From a checkpoint of a small image classifier.
Model: 15.9M parameters, 64-pixel images, arch resnet_bottleneck, activation gelu, widths [256, 448, 784, 1360].
Data: trained on photos of plants, animals and fungi (iNaturalist), 155796 training examples, 4.5 epochs.
Rows from block 13, named by matrix and row number. Each number is 200 + 40 x the weight over its row's rms, rounded and kept within 0 to 999. All counts start at 0. After the name is the row's rms in percent of the matrix's.
# convs0: reduce pointwise conv (model.blocks.13.convs.0.weight, 336x1360x1x1), inputs 850-1019
convs0.280,099,165,179,221,189,135,170,245,226,219,245,174,143,255,143,187,216,256,247,145,213,178,173,190,219,169,231,196,215,245,181,184,221,191,214,170,190,177,205,212,269,225,244,237,200,251,238,158,193,139,167,200,236,245,261,144,204,139,196,161,162,171,205,237,199,209,171,192,173,203,269,179,313,128,257,200,190,156,170,209,190,198,239,189,199,203,155,208,174,214,189,205,130,169,211,214,198,181,226,251,193,232,187,118,214,143,232,237,247,270,229,218,282,138,164,225,155,191,206,184,189,229,207,203,166,158,260,188,155,109,184,146,199,160,230,228,202,193,185,195,148,183,168,232,220,243,184,188,196,273,183,185,238,196,158,208,204,218,158,162,220,268,223,233,161,158,223,190,139,150,188
convs0.281,101,171,217,242,197,134,138,143,261,134,177,187,209,190,228,186,167,226,275,178,205,147,243,231,191,202,221,202,161,216,249,182,206,237,211,210,208,188,151,206,157,148,183,157,212,179,136,226,149,240,206,207,290,209,154,228,237,197,247,188,194,188,167,174,254,220,226,129,177,210,130,183,149,205,160,139,185,166,176,241,177,236,194,199,211,198,104,178,196,205,213,209,181,226,133,241,197,185,203,189,172,221,187,105,181,220,170,177,155,187,161,184,271,197,206,123,218,182,140,164,202,165,199,232,152,185,228,228,238,164,154,167,178,81,205,238,133,206,175,209,173,197,183,273,207,257,123,141,114,216,178,180,243,228,262,254,210,159,126,212,147,194,209,209,154,241,159,192,215,129,124
convs0.282,098,200,206,142,258,165,245,121,170,168,199,249,258,240,203,233,213,202,215,215,206,186,232,149,238,192,205,191,249,142,242,188,115,280,229,188,142,183,169,168,177,142,178,263,168,256,226,154,250,169,189,148,201,197,269,165,189,182,248,221,230,183,240,281,289,119,221,189,154,230,140,139,144,279,151,184,235,233,231,234,277,192,188,136,224,188,157,222,292,208,289,219,257,194,282,172,185,228,227,234,162,169,198,129,282,166,205,218,209,148,137,235,179,139,161,189,208,137,219,175,248,179,164,197,248,97,210,198,183,191,210,177,135,206,209,242,217,157,210,233,233,176,160,158,140,196,164,233,224,166,221,200,187,200,257,209,222,182,130,228,169,235,215,168,180,200,225,143,108,189,212
convs0.283,102,267,208,156,193,168,185,234,177,121,230,189,237,175,191,210,271,227,235,155,242,232,237,135,127,183,238,254,232,161,156,172,216,134,238,228,242,148,242,241,211,197,236,172,217,220,230,203,172,145,212,103,237,191,194,141,215,248,165,209,181,185,206,161,222,247,178,192,100,209,148,149,185,198,216,163,237,239,138,228,196,176,138,241,232,111,232,121,143,220,189,179,235,229,166,225,248,229,235,186,167,198,164,210,247,259,246,223,223,179,229,192,160,240,231,218,245,300,218,252,171,148,139,180,184,150,232,131,144,124,162,202,240,192,186,203,228,157,212,220,233,151,186,165,176,192,212,206,204,234,209,202,148,179,252,210,199,247,218,212,183,163,245,191,206,185,112,228,196,187,178
convs0.284,101,197,251,177,213,188,188,229,214,145,194,210,248,180,223,256,192,240,178,84,154,149,235,110,170,253,198,224,229,236,224,228,187,157,89,166,191,284,156,212,244,272,201,225,178,233,205,177,234,139,208,150,204,180,251,169,146,232,198,174,249,213,167,238,205,183,142,232,242,206,231,247,161,122,220,332,230,220,248,179,156,218,156,136,167,225,179,251,212,199,197,156,243,202,232,199,277,202,187,212,151,192,192,187,166,168,257,190,163,190,204,230,244,270,239,173,207,188,226,208,247,249,170,195,192,227,168,235,178,170,202,255,201,214,236,145,200,173,188,249,144,210,220,152,248,194,196,264,169,219,208,282,168,163,253,201,198,170,233,192,234,196,187,247,198,193,229,252,225,180,192
convs0.285,098,194,236,206,161,201,209,236,172,180,161,246,214,238,163,223,204,219,201,199,239,218,184,199,230,155,160,196,188,216,220,209,226,243,156,203,183,223,87,189,222,201,141,176,182,202,145,203,151,194,208,188,197,246,219,162,145,229,232,257,262,217,284,226,182,207,229,265,200,238,239,186,167,258,173,185,196,137,257,177,217,169,256,117,154,152,221,196,177,178,155,240,237,255,137,258,170,185,181,172,200,248,226,192,227,216,245,249,245,207,113,291,189,132,160,157,148,209,201,176,166,220,145,175,240,204,165,153,165,120,175,174,189,200,123,129,244,239,221,187,231,220,204,224,223,195,200,217,205,164,189,210,227,253,197,123,264,310,253,231,191,196,197,238,196,192,205,181,206,270,182
convs0.286,098,196,108,187,176,232,217,191,159,178,170,213,193,168,177,212,178,192,165,134,229,243,240,262,172,189,171,161,251,229,299,190,145,313,200,127,236,259,195,148,173,178,184,225,174,232,229,127,161,201,217,220,128,130,163,148,227,240,207,238,190,111,195,134,210,263,161,244,265,197,238,251,268,165,137,202,122,166,196,173,152,181,123,214,164,137,146,175,252,203,191,204,226,158,159,197,182,230,171,203,178,208,178,166,220,211,145,194,225,197,199,241,277,198,253,198,197,237,208,204,240,118,233,217,206,160,221,164,162,133,245,185,187,177,297,249,177,135,184,194,169,229,211,154,180,232,210,206,263,147,229,206,167,181,132,142,243,197,260,195,215,222,247,207,216,200,213,140,199,212,189
convs0.287,100,203,152,209,199,158,218,249,208,193,151,221,96,183,254,229,259,195,137,218,204,223,237,248,170,242,201,196,191,132,212,199,182,234,155,225,142,216,211,180,244,146,207,195,246,213,259,200,162,150,168,196,220,184,199,236,251,149,195,225,245,201,194,212,163,184,203,180,171,237,269,193,133,216,223,190,213,125,248,212,154,225,163,102,141,161,273,186,171,206,217,184,138,237,138,208,253,124,240,220,196,209,226,252,220,130,202,154,218,202,166,248,230,215,203,324,274,125,188,150,133,197,220,201,267,156,167,252,222,149,167,261,167,262,191,244,225,249,177,107,152,218,226,170,182,210,166,178,149,162,200,174,192,254,192,265,177,222,236,198,178,218,223,201,144,125,163,160,207,231,155
convs0.288,100,105,167,235,202,138,220,167,239,267,203,195,209,191,200,173,227,144,172,186,239,210,225,181,137,182,172,217,197,111,209,229,157,255,176,232,218,236,196,252,206,240,213,209,136,279,192,192,234,273,179,235,251,187,183,204,223,281,264,239,175,195,175,289,198,194,234,163,161,174,175,164,229,179,182,196,180,243,242,186,194,169,243,254,241,212,206,194,120,223,91,258,193,238,203,187,210,274,294,198,180,144,214,198,202,201,202,181,226,264,174,181,242,215,242,140,151,211,178,109,150,222,215,172,167,145,195,241,226,195,248,226,90,279,178,235,331,211,165,203,176,175,190,154,205,216,192,218,250,172,249,105,204,171,170,220,192,168,174,255,238,247,240,252,287,204,204,187,220,150,227
convs0.289,103,204,178,174,195,235,178,181,289,218,173,241,181,215,236,234,229,161,245,181,216,226,129,142,279,253,272,207,195,232,141,204,183,196,150,195,173,230,236,187,195,239,112,224,212,208,221,243,172,251,200,179,254,233,127,201,225,195,157,278,214,161,162,244,212,210,131,233,180,184,245,256,229,174,232,146,208,124,129,227,207,167,221,146,194,108,189,172,217,172,143,215,147,219,226,210,245,261,217,267,232,122,170,169,208,167,206,222,226,111,167,204,255,260,278,235,284,240,233,208,286,221,166,167,169,150,235,167,197,193,224,235,196,197,237,155,184,152,221,105,226,254,240,225,206,154,188,209,238,126,152,210,257,249,311,221,155,157,214,217,243,176,196,182,145,200,237,199,240,160,157
convs0.290,098,254,266,149,227,170,220,125,244,193,87,160,235,201,212,182,133,191,194,140,170,168,243,198,199,211,221,219,177,197,201,213,227,201,173,247,187,178,269,223,181,176,195,190,314,153,178,243,249,174,212,218,251,181,199,161,164,187,288,161,224,209,237,186,152,220,250,221,156,158,187,275,240,183,268,155,198,226,246,216,247,252,166,185,246,244,210,186,143,190,254,153,191,158,247,178,200,139,190,166,230,161,233,219,175,207,240,169,212,293,157,185,195,213,204,201,157,170,203,195,153,155,212,244,214,220,209,252,171,241,279,179,227,271,224,229,245,195,171,263,150,186,207,129,161,260,217,210,158,201,253,229,186,284,150,190,177,175,229,225,218,151,224,149,225,151,206,182,255,190,210
convs0.291,106,179,183,228,190,184,108,193,197,259,171,315,219,195,188,202,132,221,205,237,154,144,174,210,171,211,262,270,229,208,228,169,235,109,215,223,171,152,156,174,263,269,174,163,181,159,208,198,172,193,244,150,163,214,158,180,175,173,208,119,172,179,150,208,204,236,185,201,237,177,240,172,239,185,208,159,224,234,221,207,254,191,231,192,222,218,191,264,118,145,115,194,232,130,193,188,182,205,245,261,204,228,179,233,143,178,171,139,170,200,200,179,279,201,223,259,202,210,262,206,236,165,185,147,269,220,206,232,207,177,198,210,235,217,252,199,165,213,189,189,130,256,182,214,227,216,205,162,131,134,311,243,178,167,209,131,263,272,178,118,156,164,123,220,208,164,132,165,116,214,195
convs0.292,102,241,152,173,218,226,176,249,230,228,210,184,218,193,243,174,184,179,231,212,176,161,218,198,213,203,184,229,226,259,163,192,205,264,250,171,295,198,209,97,173,223,190,278,135,137,141,190,183,124,245,217,145,154,224,129,160,255,209,173,234,166,253,202,223,211,143,235,180,148,231,220,212,241,248,192,228,239,237,150,199,197,226,290,137,193,274,213,273,248,235,134,176,253,221,219,172,139,236,144,220,176,221,189,132,186,219,194,213,253,166,148,224,137,217,228,159,181,153,159,265,173,159,213,156,200,250,257,168,177,229,144,152,245,185,213,241,242,169,218,304,216,248,255,275,180,210,154,255,215,197,195,212,162,206,177,139,154,226,189,151,272,221,137,171,243,208,193,156,213,156
convs0.293,099,203,113,228,175,154,189,186,224,235,158,242,180,246,186,260,265,275,180,230,175,249,237,231,235,198,164,249,177,152,183,193,187,174,211,153,202,199,217,203,128,223,169,124,181,172,216,294,247,153,188,127,273,214,184,138,192,180,156,225,262,213,200,99,158,177,222,202,174,235,208,174,248,205,176,150,224,165,204,230,234,172,272,194,149,198,238,161,173,172,225,221,229,136,180,152,241,190,191,161,246,156,261,218,195,198,165,195,131,197,163,166,226,145,179,304,237,188,207,139,158,234,241,175,176,188,263,170,153,195,173,174,179,208,198,245,231,164,229,239,240,140,193,201,190,144,260,224,237,126,233,118,116,242,213,187,215,157,196,266,198,220,187,188,146,195,223,165,233,190,177
convs0.294,101,120,205,129,213,151,206,160,283,222,186,215,225,252,140,126,213,208,155,261,202,184,173,159,207,171,258,183,148,267,234,255,189,137,176,194,146,170,176,181,207,213,215,108,172,253,152,159,151,138,159,151,197,200,170,200,145,186,96,182,242,244,192,212,234,242,206,213,233,234,205,193,152,258,182,174,148,235,170,196,183,209,313,228,255,204,191,225,277,235,251,204,170,177,205,168,191,171,224,178,168,191,140,201,227,234,180,241,208,232,319,217,212,212,208,213,159,200,190,181,191,236,285,192,96,228,140,197,251,191,152,133,140,235,202,151,192,218,248,222,246,228,164,134,298,169,153,114,259,165,116,172,193,177,147,137,230,199,225,160,167,201,160,238,173,160,210,249,189,174,221
convs0.295,100,173,185,218,181,236,145,174,107,200,187,148,231,178,221,160,216,276,271,158,191,188,255,145,177,255,218,184,168,158,163,167,177,224,185,131,177,178,112,164,165,179,204,194,169,158,149,220,272,264,210,196,238,171,128,230,151,217,144,166,223,181,273,191,235,147,223,232,169,273,202,156,185,190,244,90,167,189,163,214,205,171,178,163,145,258,231,148,205,184,255,108,193,190,202,238,166,163,238,161,147,171,200,172,216,178,165,173,118,178,176,206,247,214,245,257,224,219,251,233,207,155,193,216,148,189,219,185,200,216,134,153,156,185,231,217,203,195,223,234,169,189,168,231,262,187,187,223,182,185,172,158,162,133,176,220,251,183,166,249,164,286,189,226,189,195,181,166,191,184,173
convs0.296,101,224,167,222,159,189,188,173,169,216,121,195,260,113,225,229,256,250,209,192,222,189,173,146,229,204,177,139,245,185,234,249,236,199,228,170,219,165,208,265,245,184,177,90,240,137,186,213,149,223,241,174,219,269,154,279,224,216,201,211,333,268,182,185,223,188,175,225,174,211,192,149,221,144,207,202,177,243,223,122,238,135,150,251,255,195,192,213,272,158,190,200,214,291,171,115,242,245,194,288,215,202,180,165,208,224,223,230,191,227,243,186,206,219,164,176,146,245,128,234,201,208,253,187,175,158,110,193,245,194,188,198,208,134,240,208,214,178,206,202,161,155,199,141,154,197,160,245,251,162,183,149,188,142,179,192,136,202,149,219,268,244,167,251,130,228,256,221,216,197,148
convs0.297,101,268,185,205,201,283,222,205,144,143,240,173,227,147,349,220,185,187,195,160,293,203,259,180,206,218,154,245,146,163,210,228,273,270,157,192,215,218,222,227,157,160,213,172,204,284,233,201,188,192,156,217,296,160,189,235,141,179,138,230,125,208,132,210,102,220,198,198,269,197,253,179,191,203,183,193,205,126,198,236,158,242,188,178,164,162,175,220,174,204,172,220,106,183,147,196,264,181,188,196,198,234,186,270,190,114,199,150,245,196,177,199,177,172,197,122,265,171,250,256,205,243,184,182,182,212,229,154,174,214,190,129,248,219,137,236,216,147,172,169,210,184,194,201,210,197,233,245,231,236,237,243,193,182,171,243,143,183,197,179,201,208,192,152,207,207,211,218,214,218,93
convs0.298,095,239,241,238,201,245,146,177,202,229,179,242,208,222,224,185,211,321,200,193,202,251,164,167,178,139,186,137,138,184,201,253,201,176,177,201,173,171,165,230,217,326,209,193,182,175,223,209,201,126,188,182,236,203,188,189,225,165,202,132,138,238,149,186,160,202,224,154,116,243,170,184,124,189,221,151,224,233,168,167,216,193,301,191,176,171,199,247,286,224,210,248,107,210,215,210,192,167,243,201,208,158,207,229,256,238,144,213,174,204,253,200,180,200,142,209,172,190,208,110,192,232,201,210,254,210,189,257,221,198,225,185,224,189,216,213,194,187,262,169,175,172,167,202,214,127,205,198,166,165,250,154,164,229,160,165,212,150,257,165,140,238,287,194,274,253,196,259,205,274,246
convs0.299,099,188,137,283,238,229,197,200,152,199,170,155,235,223,231,224,274,205,160,249,257,245,218,213,121,178,225,226,200,132,238,226,216,193,290,176,155,243,145,273,262,239,281,228,154,240,173,235,223,180,177,198,195,176,240,194,214,194,200,212,98,111,198,160,202,182,213,161,197,222,128,177,121,201,220,198,189,139,143,170,122,196,190,202,193,254,235,192,147,294,260,222,193,222,213,207,197,220,244,208,151,209,235,169,200,191,234,150,271,149,209,150,210,238,167,213,247,230,223,217,257,214,138,249,179,178,182,174,229,208,180,163,162,189,208,195,295,264,169,218,142,215,222,99,202,181,207,181,275,280,157,190,183,227,166,222,233,142,250,200,272,136,210,171,226,208,229,153,213,202,178
convs0.300,100,187,158,188,186,126,202,142,208,215,201,218,160,187,225,179,191,87,167,260,166,220,128,141,207,146,191,220,195,216,206,228,221,197,221,224,247,180,178,164,228,141,149,163,260,188,213,137,206,275,144,206,142,224,129,218,210,115,162,217,273,217,187,155,166,260,237,229,224,203,177,217,200,222,192,179,153,289,238,165,170,222,250,182,154,257,212,189,226,105,218,183,223,172,213,204,201,171,165,213,166,235,153,243,184,230,230,169,249,156,259,141,156,158,241,213,187,204,127,217,159,164,242,217,224,196,229,193,183,196,150,160,200,187,239,234,292,191,170,166,265,210,193,123,234,222,198,204,180,208,202,196,185,159,187,155,213,201,286,161,235,211,259,157,172,149,291,200,213,203,175
convs0.301,099,181,202,177,237,167,209,233,243,187,151,157,184,122,289,200,181,249,147,165,192,137,192,286,226,178,207,182,207,191,175,165,112,191,196,219,199,209,187,244,206,284,182,177,237,222,270,158,134,150,242,269,142,196,150,214,235,209,302,218,192,208,228,177,211,222,153,234,250,266,207,113,180,219,192,247,243,160,221,136,194,121,189,244,243,178,172,204,205,174,157,168,183,158,220,157,207,175,271,217,185,249,163,186,206,216,306,157,186,224,139,179,192,179,190,229,245,130,188,212,208,152,209,155,217,290,176,129,261,213,175,185,235,246,145,216,229,211,116,182,155,124,255,196,184,159,232,153,156,175,216,262,227,246,169,201,131,212,158,208,260,209,100,225,206,172,220,206,156,292,215
convs0.302,096,203,250,180,230,225,204,161,227,136,226,196,190,181,207,221,206,150,193,197,196,184,233,232,196,144,210,221,192,172,234,244,145,234,139,134,228,181,219,231,205,136,129,172,251,219,179,160,184,175,157,265,150,167,178,183,138,229,228,217,222,220,178,186,233,211,186,199,154,225,209,182,311,195,174,219,206,174,229,128,304,144,251,119,176,214,115,274,188,132,211,234,205,204,205,160,199,237,205,183,224,198,246,210,187,191,199,224,144,236,183,238,226,222,120,163,203,179,221,127,165,172,189,214,207,251,144,199,168,259,192,181,197,178,234,160,174,212,174,198,227,120,111,194,195,167,182,188,237,204,143,263,184,228,211,204,109,202,146,186,195,169,190,206,223,169,268,191,171,147,247
convs0.303,102,173,169,176,199,212,202,159,170,175,201,269,228,135,219,218,168,275,294,193,184,216,186,146,197,159,213,257,230,155,188,229,253,256,212,178,215,218,181,238,176,205,204,189,176,198,241,221,248,229,189,181,248,223,162,273,187,247,102,178,210,212,153,137,229,237,146,199,231,211,286,205,173,214,215,202,215,203,209,166,195,135,214,197,241,182,208,179,184,225,235,244,232,243,132,209,211,112,217,215,177,199,176,234,227,128,236,116,160,183,172,162,237,178,248,230,232,189,102,279,153,229,134,172,119,194,169,180,208,243,221,164,256,174,192,278,127,136,224,256,131,263,187,200,150,244,207,185,230,82,155,184,138,224,183,221,164,106,171,201,129,144,253,253,184,209,232,290,286,221,234
convs0.304,100,218,276,206,215,235,166,225,200,243,171,172,159,186,200,204,245,231,260,240,204,255,149,251,216,191,186,208,237,229,159,224,216,188,223,222,195,217,221,191,218,215,222,178,203,186,295,246,168,192,182,131,173,140,191,169,167,213,194,264,216,87,181,215,237,230,238,176,225,192,210,193,227,226,216,213,124,172,139,173,199,126,147,239,222,178,278,154,132,201,233,176,218,243,174,167,164,206,149,111,166,213,172,207,166,178,199,189,252,273,191,214,180,198,246,188,231,250,197,209,195,175,185,242,221,166,205,125,202,200,176,179,158,192,240,191,150,173,171,159,216,163,206,225,192,141,188,224,161,235,189,205,240,210,141,158,158,235,162,296,204,179,204,217,134,211,182,255,232,214,214
convs0.305,099,95,127,156,256,240,182,117,176,170,193,192,191,162,153,211,226,178,138,222,207,258,167,177,209,232,184,174,217,281,178,180,142,113,211,212,200,162,198,168,225,136,234,216,140,177,227,150,223,219,196,209,130,231,267,188,200,118,153,156,182,244,157,193,189,160,191,252,155,195,244,125,173,209,209,173,239,154,143,208,167,168,185,222,223,161,213,166,183,159,176,170,245,182,182,171,202,156,161,189,221,168,193,229,179,175,139,205,99,218,133,237,135,158,167,222,154,172,116,218,222,192,253,254,205,259,158,150,195,214,227,188,281,198,189,188,245,193,179,150,179,197,216,161,184,192,197,296,291,153,202,263,227,233,143,190,222,229,274,157,213,247,215,200,187,190,201,145,184,237,223
convs0.306,097,238,206,162,251,184,151,172,219,112,196,152,181,201,218,258,230,176,151,221,197,196,186,192,184,179,176,226,145,197,171,166,159,210,279,143,163,179,67,205,200,269,245,223,259,227,170,170,181,180,206,233,205,172,254,222,145,207,176,177,213,214,231,201,207,163,269,161,217,215,140,213,178,229,156,239,250,194,210,192,211,169,196,132,199,185,231,256,165,129,183,212,193,230,235,89,164,204,127,187,297,170,211,211,190,204,240,197,202,165,141,232,223,148,221,153,151,209,125,142,213,253,229,267,155,165,181,204,128,161,212,219,199,154,117,204,174,206,263,212,225,169,179,202,148,191,232,155,198,159,126,219,252,198,122,233,217,185,214,205,109,197,165,236,170,225,197,213,228,183,267
convs0.307,096,150,151,203,179,119,205,179,210,225,228,143,239,206,202,205,197,313,268,221,203,135,232,197,201,245,179,202,216,149,220,134,138,236,167,173,135,215,228,211,195,218,232,207,234,215,187,185,239,256,192,214,203,221,279,196,180,304,209,178,152,183,233,112,201,221,159,260,190,158,220,233,186,167,188,260,170,205,189,222,180,230,300,236,213,220,207,203,202,223,207,190,235,218,166,250,233,260,181,186,233,163,132,165,180,229,192,211,232,210,180,220,185,143,166,182,199,151,217,232,178,252,150,102,156,165,189,170,170,227,185,212,207,119,137,202,222,229,203,260,166,259,221,193,169,187,214,255,128,235,224,210,172,178,110,206,144,199,174,262,262,176,146,182,213,188,217,201,206,160,124
convs0.308,103,171,236,188,183,191,236,127,136,182,255,144,212,193,216,90,225,269,184,193,167,276,205,162,202,306,226,141,221,254,241,152,258,198,282,224,207,172,200,276,149,220,219,109,143,230,248,229,198,179,206,152,276,256,230,248,219,163,221,243,131,165,209,193,213,176,189,139,150,232,262,204,181,193,182,210,203,144,204,210,176,174,196,137,240,174,243,178,130,212,166,212,239,171,201,226,203,235,188,145,141,164,154,131,209,250,115,230,217,170,162,195,206,190,181,217,161,223,223,219,155,201,163,229,165,141,216,216,130,171,221,202,187,224,183,237,173,185,198,224,159,324,259,158,173,210,194,169,192,261,165,172,209,167,201,226,155,172,149,184,164,133,230,205,184,218,198,262,129,189,189
convs0.309,097,232,186,236,205,206,184,235,215,171,233,183,169,247,267,183,212,215,226,181,188,215,155,253,210,162,156,176,155,182,230,152,263,206,180,181,233,233,183,126,162,204,236,239,243,196,123,199,206,150,230,217,156,243,92,215,235,179,187,187,197,182,290,191,213,139,190,188,163,214,179,170,183,137,166,193,196,176,207,259,244,180,258,129,202,152,230,169,196,162,151,275,284,132,172,194,165,203,152,234,244,184,194,91,215,174,197,202,175,268,195,151,225,151,151,229,165,141,223,216,206,98,189,167,252,220,192,197,224,141,228,234,160,194,219,243,115,150,204,223,236,170,176,117,221,191,225,169,232,211,257,204,167,202,217,186,159,164,275,142,133,139,187,246,156,138,192,233,214,237,237
convs0.310,099,221,214,206,282,198,164,164,270,214,76,209,196,145,190,148,210,157,210,225,186,137,135,144,152,230,218,168,221,201,224,197,263,239,245,227,268,211,226,214,223,238,137,243,245,253,210,256,186,194,207,144,285,143,236,217,238,237,273,199,194,151,214,171,252,171,220,183,222,213,226,261,168,221,202,197,173,229,232,185,244,221,214,208,156,163,159,198,215,162,178,240,176,181,183,219,214,230,248,179,169,252,187,208,194,249,200,225,215,213,266,241,202,191,166,206,196,203,217,175,192,160,165,159,146,200,152,256,203,204,229,202,205,216,198,200,164,207,256,102,155,170,283,166,168,282,224,220,120,184,189,168,188,212,190,151,226,182,207,174,199,225,179,149,224,248,167,244,202,232,279
convs0.311,100,138,216,172,248,190,210,155,195,204,189,252,221,216,145,145,224,168,149,224,185,189,159,251,170,270,78,171,182,225,172,186,246,177,208,293,222,144,222,177,199,201,265,158,153,220,225,207,185,206,165,204,264,207,166,213,234,229,59,120,215,183,223,243,341,255,184,178,223,283,213,221,191,163,202,201,167,193,182,180,273,185,240,143,206,223,142,91,137,143,214,166,205,222,178,195,192,216,144,188,167,147,172,169,175,189,231,171,71,224,197,250,196,266,185,140,159,131,232,185,175,187,166,191,202,213,193,218,212,231,129,245,237,221,194,199,220,179,187,200,173,169,151,233,199,165,238,99,231,205,204,166,192,176,176,189,224,133,129,178,146,203,168,167,281,212,189,196,286,170,242
convs0.312,102,144,203,214,238,230,149,169,205,149,237,180,115,104,236,189,182,160,190,169,275,237,203,222,208,206,234,237,140,237,175,185,187,152,321,172,167,207,267,109,225,197,199,155,199,188,216,150,226,118,278,152,176,180,175,182,152,171,145,160,218,154,234,201,191,197,241,176,159,221,238,186,131,184,252,238,219,211,150,191,182,179,200,222,201,226,237,259,250,222,179,159,266,197,171,237,169,196,224,235,159,245,265,102,172,223,182,199,162,176,235,174,145,195,137,144,202,261,239,204,182,124,182,167,250,263,133,221,271,166,239,192,186,101,176,206,140,150,226,198,135,166,206,233,168,212,205,198,150,200,194,162,196,199,176,227,199,207,233,160,152,261,248,143,231,121,174,285,217,268,197
convs0.313,100,197,239,220,187,167,238,227,126,187,230,181,297,212,178,169,205,176,232,191,215,165,219,192,241,199,211,202,209,265,205,226,133,229,175,182,158,172,183,233,106,164,191,248,155,248,127,172,217,140,153,186,206,219,169,199,230,234,194,186,257,125,160,178,243,260,220,201,154,222,219,169,193,191,218,165,208,213,228,168,210,208,142,234,191,201,295,216,206,203,229,209,200,167,165,212,207,176,195,158,152,228,220,239,173,219,192,163,177,169,143,275,226,185,164,138,191,269,181,109,237,287,175,179,148,172,238,151,237,167,217,199,157,207,138,143,175,232,238,202,210,169,220,183,192,189,285,182,197,132,261,165,191,230,202,276,169,168,169,144,209,137,237,187,139,130,235,204,215,236,270
convs0.314,097,177,171,190,208,200,165,267,202,190,255,213,242,208,170,257,255,260,184,246,186,165,203,190,184,224,193,223,214,172,260,207,171,218,175,179,205,204,236,167,200,175,221,240,207,190,184,173,187,102,174,162,247,167,216,175,230,153,249,170,214,224,209,159,195,221,204,246,196,180,221,246,208,165,270,197,229,197,221,231,226,181,145,133,262,219,182,213,227,184,185,188,202,274,188,177,174,213,211,191,266,166,228,215,209,203,187,171,162,300,141,212,157,253,216,165,229,182,249,207,178,219,181,163,106,151,200,102,188,246,239,197,181,245,168,235,199,256,253,136,214,197,191,229,149,209,194,205,275,140,188,170,254,199,159,207,172,248,171,207,202,176,173,254,237,215,245,164,180,193,214
convs0.315,098,171,238,258,195,213,209,189,168,173,227,129,178,305,209,214,202,273,196,243,134,181,202,145,191,221,213,248,187,143,174,155,189,192,138,172,108,177,161,230,207,202,214,153,166,206,262,209,191,146,168,156,173,291,110,208,227,281,160,207,195,181,167,230,231,194,219,251,151,170,202,164,169,185,232,196,217,198,198,208,186,201,204,250,215,114,187,200,235,214,184,230,246,103,175,180,148,155,174,168,208,279,161,180,247,252,229,128,244,177,192,244,172,124,209,153,106,118,187,219,226,214,227,192,168,243,258,187,230,116,170,250,195,180,205,194,247,182,189,172,185,219,150,190,167,203,181,245,216,169,118,186,222,191,131,228,164,190,267,235,119,181,171,244,242,210,160,132,194,159,204
convs0.316,100,198,253,205,235,255,126,190,151,215,211,172,227,174,189,185,139,259,239,221,137,202,262,201,202,223,184,238,196,258,211,139,196,214,282,244,168,141,181,188,231,228,219,276,270,191,181,143,196,117,204,149,195,225,176,219,239,219,206,285,244,241,222,252,118,227,204,198,88,237,201,208,227,206,174,216,115,163,219,183,252,173,160,187,204,122,201,194,250,155,124,97,211,182,183,247,244,166,138,167,275,209,188,178,151,262,253,249,213,186,245,170,247,178,213,193,197,193,203,150,243,170,166,198,180,224,183,176,215,226,168,95,168,236,254,232,107,323,140,186,238,209,185,237,324,250,158,169,221,170,217,229,241,142,128,172,236,203,218,205,247,141,241,208,123,139,229,197,186,226,133
convs0.317,106,244,152,184,199,141,122,276,157,291,168,213,174,229,247,236,170,262,199,157,260,160,184,218,229,129,228,253,276,200,199,116,177,244,274,234,207,215,138,233,131,198,242,186,224,225,188,277,222,195,239,324,221,232,282,174,231,200,185,217,211,201,193,217,186,228,226,209,219,145,253,222,253,170,217,239,215,263,150,260,187,214,188,260,189,239,149,160,165,316,151,154,179,195,242,166,171,205,180,185,234,174,210,161,243,225,154,173,128,153,257,203,121,154,167,197,210,201,194,126,162,183,170,262,148,171,222,217,190,223,169,178,244,211,181,182,208,151,242,207,167,193,226,173,126,200,142,169,176,177,202,242,195,143,254,172,230,278,114,246,197,215,122,187,196,158,169,171,157,190,180
convs0.318,099,178,182,185,160,262,259,190,115,215,194,177,167,136,227,259,224,182,171,181,183,192,221,166,77,142,240,158,233,226,229,185,246,193,232,253,158,131,156,197,194,203,215,155,160,186,256,220,188,198,208,155,272,232,214,180,191,246,232,256,200,152,189,258,205,201,157,253,254,132,216,149,255,183,205,173,192,127,134,260,200,161,172,208,241,235,243,187,198,200,227,183,156,203,186,222,224,132,167,195,220,243,242,168,174,184,239,243,138,112,188,180,183,261,215,163,187,229,191,172,247,161,150,182,185,188,133,198,288,213,247,174,205,244,206,264,235,135,164,183,235,170,175,183,243,238,184,246,175,83,231,191,188,194,117,177,199,177,265,201,185,255,205,94,225,202,196,215,177,218,121
convs0.319,100,239,107,116,201,194,204,215,266,183,217,209,167,167,191,253,199,272,205,205,154,202,218,264,208,177,183,218,171,205,187,198,172,200,209,278,220,151,249,221,128,183,116,223,256,176,137,197,164,180,298,123,206,212,290,125,221,252,188,273,176,114,242,173,252,164,181,180,128,193,175,196,224,225,172,215,223,249,237,236,244,220,203,127,202,290,239,189,241,243,189,178,141,238,254,193,266,188,229,227,211,228,197,229,198,331,183,191,166,174,137,181,181,217,162,114,240,161,240,249,238,148,172,218,211,249,174,160,167,244,163,232,123,204,215,218,207,186,240,177,144,213,179,168,250,162,228,150,95,205,221,211,171,218,199,188,221,190,145,239,124,213,243,243,231,150,169,160,229,216,155
convs0.320,101,217,246,215,207,177,194,259,170,156,179,153,210,151,236,194,236,237,145,161,182,222,142,252,192,181,156,272,208,205,221,172,209,193,182,274,205,241,218,201,222,242,148,167,211,149,213,197,223,111,256,158,152,179,160,248,200,188,212,199,143,209,193,216,219,227,222,182,259,209,131,139,196,216,241,196,228,258,157,316,141,227,242,245,214,202,217,162,170,209,185,207,137,241,230,254,256,191,223,191,267,180,232,147,183,129,186,214,142,237,215,239,190,132,203,234,188,162,187,236,192,209,176,219,197,226,167,240,207,190,230,208,203,192,223,186,154,206,179,200,243,208,205,176,212,223,161,180,249,179,183,206,191,135,229,197,149,236,231,273,195,183,209,150,128,264,181,180,208,126,194